From a checkpoint of a small image classifier.
Model: arch resnet_bottleneck, norm batchnorm, activation relu, depths [3, 4, 5, 3].
Training: adamw at rate 0.0035, 14200 steps, batches of 128, held-out accuracy 86%.
Data: 194171 training examples, 9.4 epochs.
Rows from block 6 of a small image classifier, named by matrix and row number. Rows with one number belong to one channel. Each number is 128 + 24 x the weight over its row's rms, rounded and kept within 0 to 255. All counts start at 0. Numbers have three digits each.
Before each channel's rows are labels from the 100 images, of 14976, where the channel reaches its highest value: "responds to" is what is common among them; "colour at peak" is the nearest of a few named colours to the mean colour under the peak. Only what is clearly more common there than usual is listed. The data: microscope photos of single blood and bone marrow cells. In brackets: how many of the 100, against the usual share in percent.
# convs1: 3x3 conv (model.blocks.6.convs.1.weight, 64x64x3x3, each kernel summed), inputs 0-63
# convs2: expand pointwise conv (model.blocks.6.convs.2.weight, 256x64x1x1, transposed), outputs 0-63

responds to: cell type: plasma cell (28 vs 3.6)
colour at peak: blue (40 vs 8.6)
convs1.55:151136147114087138152123147116137108135144158114134137127125090103104151054104131118118097084101130120169150107111095111161096115070152125163141137121108118117111143115111156153118157165130144
convs2.55:099099140116137146109111109101144119089141125128110162127134168136151187143112139133116151085128106130122116134142113140077105150141130161127091109146125122133129140093119106154099107106151133

responds to: cell type: erythroblast (98 vs 14.3)
colour at peak: blue (63 vs 8.6)
convs1.7:102117110144061116142148104140118105122126122137102127126133146168097107105084091109142150087175140160111162115091129137157089111112133164157129113128150138096110127108106128107143076123134132
convs2.7:140110119124155125072149099093086111122123101118163109182108102152212139163112132104140119098141139104128119119121134140073151115127111122099125095117160105120139063106107142181105125108133121

responds to: cell type: erythroblast (66 vs 14.3)
colour at peak: purple (43 vs 21.5)
convs1.17:127129104141091123088084117141125092119133107133106109133114090126145086130106096074146089112114131139135149115097118115161116121137097137096099123138085096149101126100143147070137125111177129
convs2.17:169101155106111130136135117114065099144128104119135089164125127100175097160088132123120129150131177116117138142162123130095137130135139119118108099154128084065138108127100146128105134147102114

responds to: cell type: segmented neutrophil (76 vs 20)
colour at peak: purple (59 vs 21.5); blue (25 vs 8.6)
convs1.45:123178126113113139116128158152141112156110113161134126126150099101113140133144126144096109127107135183119098091140085166111100098120132078143091128128102093127167144160094123138174143135104103
convs2.45:141116116129146132086115181152118131122123109137144140092114156111127145112149149159132130100142096134150105125111122139148110162177159122115125104109146124120100106127118138143122081152108143

responds to: cell type: erythroblast (55 vs 14.3)
colour at peak: blue (70 vs 8.6)
convs1.34:129090099107108122119107137141149125079100134123100136103107115101095139091106156149140144124087109138132154098097087113135118104110126118066139115100132110090115118085138101111067138132123117
convs2.34:146105121148168149117137179111133133122086106113100132136110133140143170162116137147119142148123102166152086114137143106116135155116158141115152111098155143134139102109127116111154072136133104

responds to: cell type: promyelocyte (34 vs 6.4)
colour at peak: purple (55 vs 21.5); blue (32 vs 8.6)
convs1.50:130138140128176104101133140110109131138067093095136096118106099069128130120143135125100107125104122127105116116142129137129167110130160107113062134104086128119091099111138078145125106128123108
convs2.50:116096170144145147085092150111125128090110121113125132112133146122107100112107092054120156094077123077100135128123128080113125141110158053128076125124107111122102115124119108074109148091119100

responds to: cell type: band neutrophil (35 vs 5.6)
colour at peak: purple (58 vs 21.5); blue (31 vs 8.6)
convs1.52:130119105188103104148107155106132145161147145138108126096181126130112095132092132126159121121135118115125134170064129097126115106102166180136128126124106119127091145127126126150145078132160132
convs2.52:091130107103136141159115117123120148139131121119104146132106146097091119108141055124126092136070120073100122127124121107128118103119113121139087126123131133130152144108139158106119141097129137

responds to: cell type: segmented neutrophil (44 vs 20)
colour at peak: blue (47 vs 8.6)
convs1.23:129136114106094144143125148117115127184156145085132133112134138147132117093098126122108129106146137156126125132103114151112153156083102130199117114130107154095180093172087153116139115105120134
convs2.23:180086153135175168073131125111097120100106133092161131186138111121167119132140118072099131087117146107074103119137122126119119147150119115114111095157143107157148097157107151154079124096124124

responds to: cell type: erythroblast (68 vs 14.3)
colour at peak: blue (71 vs 8.6)
convs1.22:132124128146113094084144124128083115104118128122055130152138145138138129108112095058140154084161080136097152111115145148139125131119169126100127115123160156096113148129142103119114143132114118
convs2.22:137092123108103134117146083089140096140163093119127138130141092125154125171163156140174117099097122111099127106141131125087148083126145124134114125126136147108132116097116157174149125059138130

responds to: cell type: erythroblast (33 vs 14.3)
colour at peak: blue (71 vs 8.6)
convs1.35:123082108121123122104110130141119128130096144107101133104088112102094148139099129072153107125130119145120137119103101138142108147099127118091130129090076127123146081141161153117086182110107161
convs2.35:100119120147125111101120114130156103112143157094143118122146126163118125113103104082118123102086119098152145145093128153110139127086102100170106109098128122137133164110141119099089125143090139

responds to: cell type: erythroblast (63 vs 14.3)
colour at peak: grey (52 vs 22.4)
convs1.12:093103091087128143118115113152141117133152120154158110112136124139118104183134090107130114132118147157165133140124131153111128131121114119149115117132113104127183090153134169071149113060147130
convs2.12:172111140122126127133116151126107096133117124117157085154118137095168104126118125118123101131145180121152111151148142132135119137172124122105130099169119107089140117149101156158124114152112122

responds to: cell type: promyelocyte (30 vs 6.4)
colour at peak: purple (66 vs 21.5); blue (27 vs 8.6)
convs1.33:109130097156101121142164116097152129116126091144111120115107110112098100155100142156125176122152149112100092109114143089070094113118088125103099076118148144122127164112122128150138105113114098
convs2.33:120130095098156155141145155140164159083067125139124136150132145116153136170120160157112119089152113130126097138156121131121063134166124141083130070162175164140125117134130132134127104107159134

responds to: cell type: segmented neutrophil (59 vs 20); cell type: band neutrophil (40 vs 5.6)
colour at peak: purple (55 vs 21.5); blue (33 vs 8.6)
convs1.48:099097046133144131159125123098139168135114103158131122082100114110090136134114148153125126151121112136108096179109153128099167146089116125111127129123094140105125090133112140124170112131130140
convs2.48:155109102121177168113103179135123147118062084102142175152124141084130124122127085127062119078148086113148086095131128107151075157150131143088108102133159126144118134145138115090149117135122092

responds to: cell type: promyelocyte (41 vs 6.4)
colour at peak: purple (61 vs 21.5)
convs1.31:111139144127098095113108116105071105121126114121124104143077068130089129127133106122082104134111128105116100131135143110106132098142123106109079105151119137134131119118131118068124086100142085
convs2.31:119095166105170167093119145119099144092135133117141132126153153116129101125106116091151180097122150086070129120135149115115120059112169137130087108140112099133076114139125097113113165139141118

responds to: cell type: erythroblast (82 vs 14.3)
colour at peak: blue (74 vs 8.6)
convs1.56:115129135155110103114139125110082109121115122107079119144123125116128121114092032069133158101138084128101167104093126141151118101124142127108114137132163145104117136125134093122111129130125129
convs2.56:121137123103088110128187098088117083128136090124123125106178109137161142193147148139159132114117115165126141107159125109102134126138128141137126131095177100107121128082136138161150094096135121

responds to: cell type: plasma cell (26 vs 3.6); cell type: promyelocyte (25 vs 6.4)
colour at peak: blue (56 vs 8.6)
convs1.15:173138152171135113133149132135138148155100114086129095131146127094107108094115109082138142075138111113127122081119082096129112131124143165144111112120136145102103127131143109172135090130083101
convs2.15:105117118124120141103129119112134132091131149112147115148077126146134139112090084079099111117095129070101121130154133101107078092142136123130079086108136107134129134107131119131078119116144124

responds to: cell type: erythroblast (61 vs 14.3)
colour at peak: blue (72 vs 8.6)
convs1.27:098136141163114112117136127122105115131121129099076113150115110128128122109102025048127151109145080130107158122102141138148131102124136133112108124128154144106115132121132100119122124127121129
convs2.27:131154117109105125116182105121082090146152088111136125141139114133165143196121153157115146107153124126107128107132132109105132126141124160121142132089186115102113117083141128165152117132112133

responds to: cell type: segmented neutrophil (49 vs 20); cell type: erythroblast (35 vs 14.3)
colour at peak: blue (37 vs 8.6)
convs1.62:092134094086157145085140110143118124128061094124127135112154122107114145123157129129122111129147115163131130113137122176134146164099112112074106139118119112102162092168103126107159148096129110
convs2.62:123083152134120126112091157121114134093133126121129163117123140095121133117177159124152148117150120124138147119103113074128120153148149059136110110144142123107127089125130108104159137126126118

responds to: cell type: erythroblast (79 vs 14.3)
colour at peak: blue (26 vs 8.6)
convs1.29:103137106122071103120095112147111108154156106141096111136108101148098090141082127123135113112141138150119158140096138145175119127124103142142088128163120122127135129133144146077166086089167115
convs2.29:166083139126164143120136132111052107133123098108167098198121130141200115149085133098136125112144140135111109127138125112098148133128135126112106096165131097122143090132124172167107116142117102

responds to: cell type: promyelocyte (35 vs 6.4)
colour at peak: purple (60 vs 21.5); blue (32 vs 8.6)
convs1.38:133121111145091126151158116115131125137087083143127119128111114133135140109145120082136135129142136114112081151101135098080066117099158152112109106086133120124086123102145125124086088162124167
convs2.38:125142113129110106131124088144168113125113113140133090112163100161098048117100106134118124106096145097123157136168102152127140049170123154120142133105108153106112150144136115102116140105082131

responds to: cell type: band neutrophil (51 vs 5.6)
colour at peak: purple (71 vs 21.5)
convs1.53:142125117164130112145117114074135142120133131134130074095122130095132090124109158137131134115118119092129067114123125066076141123127134130134115114092115141106073141094128129141152090125118090
convs2.53:118132109092152144154139127129140162126097127145126127148057134128121139111121121117097118116137133105117088101116113116146075131120141124102115096142129123129120164131147093123134138123129110

responds to: cell type: promyelocyte (35 vs 6.4)
colour at peak: purple (50 vs 21.5)
convs1.54:122135135105069091163135120115091097121178133151143141142074072157092132150108109131082121145117136133105114117105133122122096095140140095134124114145132103152129095104140147086116113114141142
convs2.54:110094148097128111060105111107095092112120117134155131098164143112145116123083143103065160104113151118104178138168127121091136117126126158124101133148131112085065098123109089126103184115093110

responds to: cell type: erythroblast (90 vs 14.3)
colour at peak: blue (59 vs 8.6)
convs1.6:100132100134133101112148133137105131126057112135099132123128140105130134101143132115169160097146097172100166101119138140166139143102109153054140157136164128108112127137116084109141125128135130
convs2.6:126105147136119136128093141090111115144154108097121153143113113080132128151150126124168146113131142127107144095129118040113116129115143079145080121112166136112128101113129122101139113099142121

responds to: cell type: erythroblast (38 vs 14.3)
colour at peak: blue (54 vs 8.6)
convs1.25:125128153130086111124085112115117122121123112137064113139085086092108126140087109071127112123098080140091142126087116112137118092113133122114094126112092122094118153115123129127103135104098120
convs2.25:121106123101131155120132120130097114128129118098144138146133143160153161184100140160134139108144102122146130122113152122070123135103113148133075087070146112126132163055141121163104135145138123

responds to: cell type: band neutrophil (30 vs 5.6)
colour at peak: purple (51 vs 21.5); blue (37 vs 8.6)
convs1.42:085115100135128081162120116100102145139130102139145129113093085121086154159108121138103113164120136134083099177119167099106164145138125115128112119135100146138082123112128130090161109118155131
convs2.42:140115136123172155104107157139093129110090095093164150157123145099145120128108115095078140090150123123118115084129133089130085140126136137098096068104146088132112130143117103110131129142121112

responds to: cell type: promyelocyte (54 vs 6.4)
colour at peak: blue (47 vs 8.6); purple (47 vs 21.5)
convs1.10:133151148141105111125134112103120102112124136127145122125107078081094098128128124132076141131098144123124085083140102104084105079154101098106139073110146129124120139117119111128119107107096084
convs2.10:105112119068143135114134142125196163078116153125093102119074160097131141146081178128103150155131160159101107124138128129098054135162142154110135113124129140134086128116138089149111084138191132

responds to: cell type: promyelocyte (30 vs 6.4)
colour at peak: purple (55 vs 21.5); blue (41 vs 8.6)
convs1.26:128081080113147114147126109099161143119122131105113096093110109129105113110132122126123152147155118111144126139113161085152190165124140115119145133122152190084099087113132137143127095110149110
convs2.26:127122129126154149129134122127119126156087092142139162142124107101123133132126124126114150080136072095102097131124128116134126138133129119106119130126162142124113126133134096119163131108131116

responds to: smear: peripheral blood (88 vs 16.2)
colour at peak: purple (43 vs 21.5)
convs1.9:120113092150117110123104124146120124127096124122092089111086105128138102090123079070141117113120106144098098121094116107123124092093164152111119122099147126096098090094131121129094104159108141
convs2.9:104187123143109155134181145165140135117097140139138108115170112153115111098115133140104142091170138089131125130173155168136127128169144161137154147114123126127089144128132118118156130166108139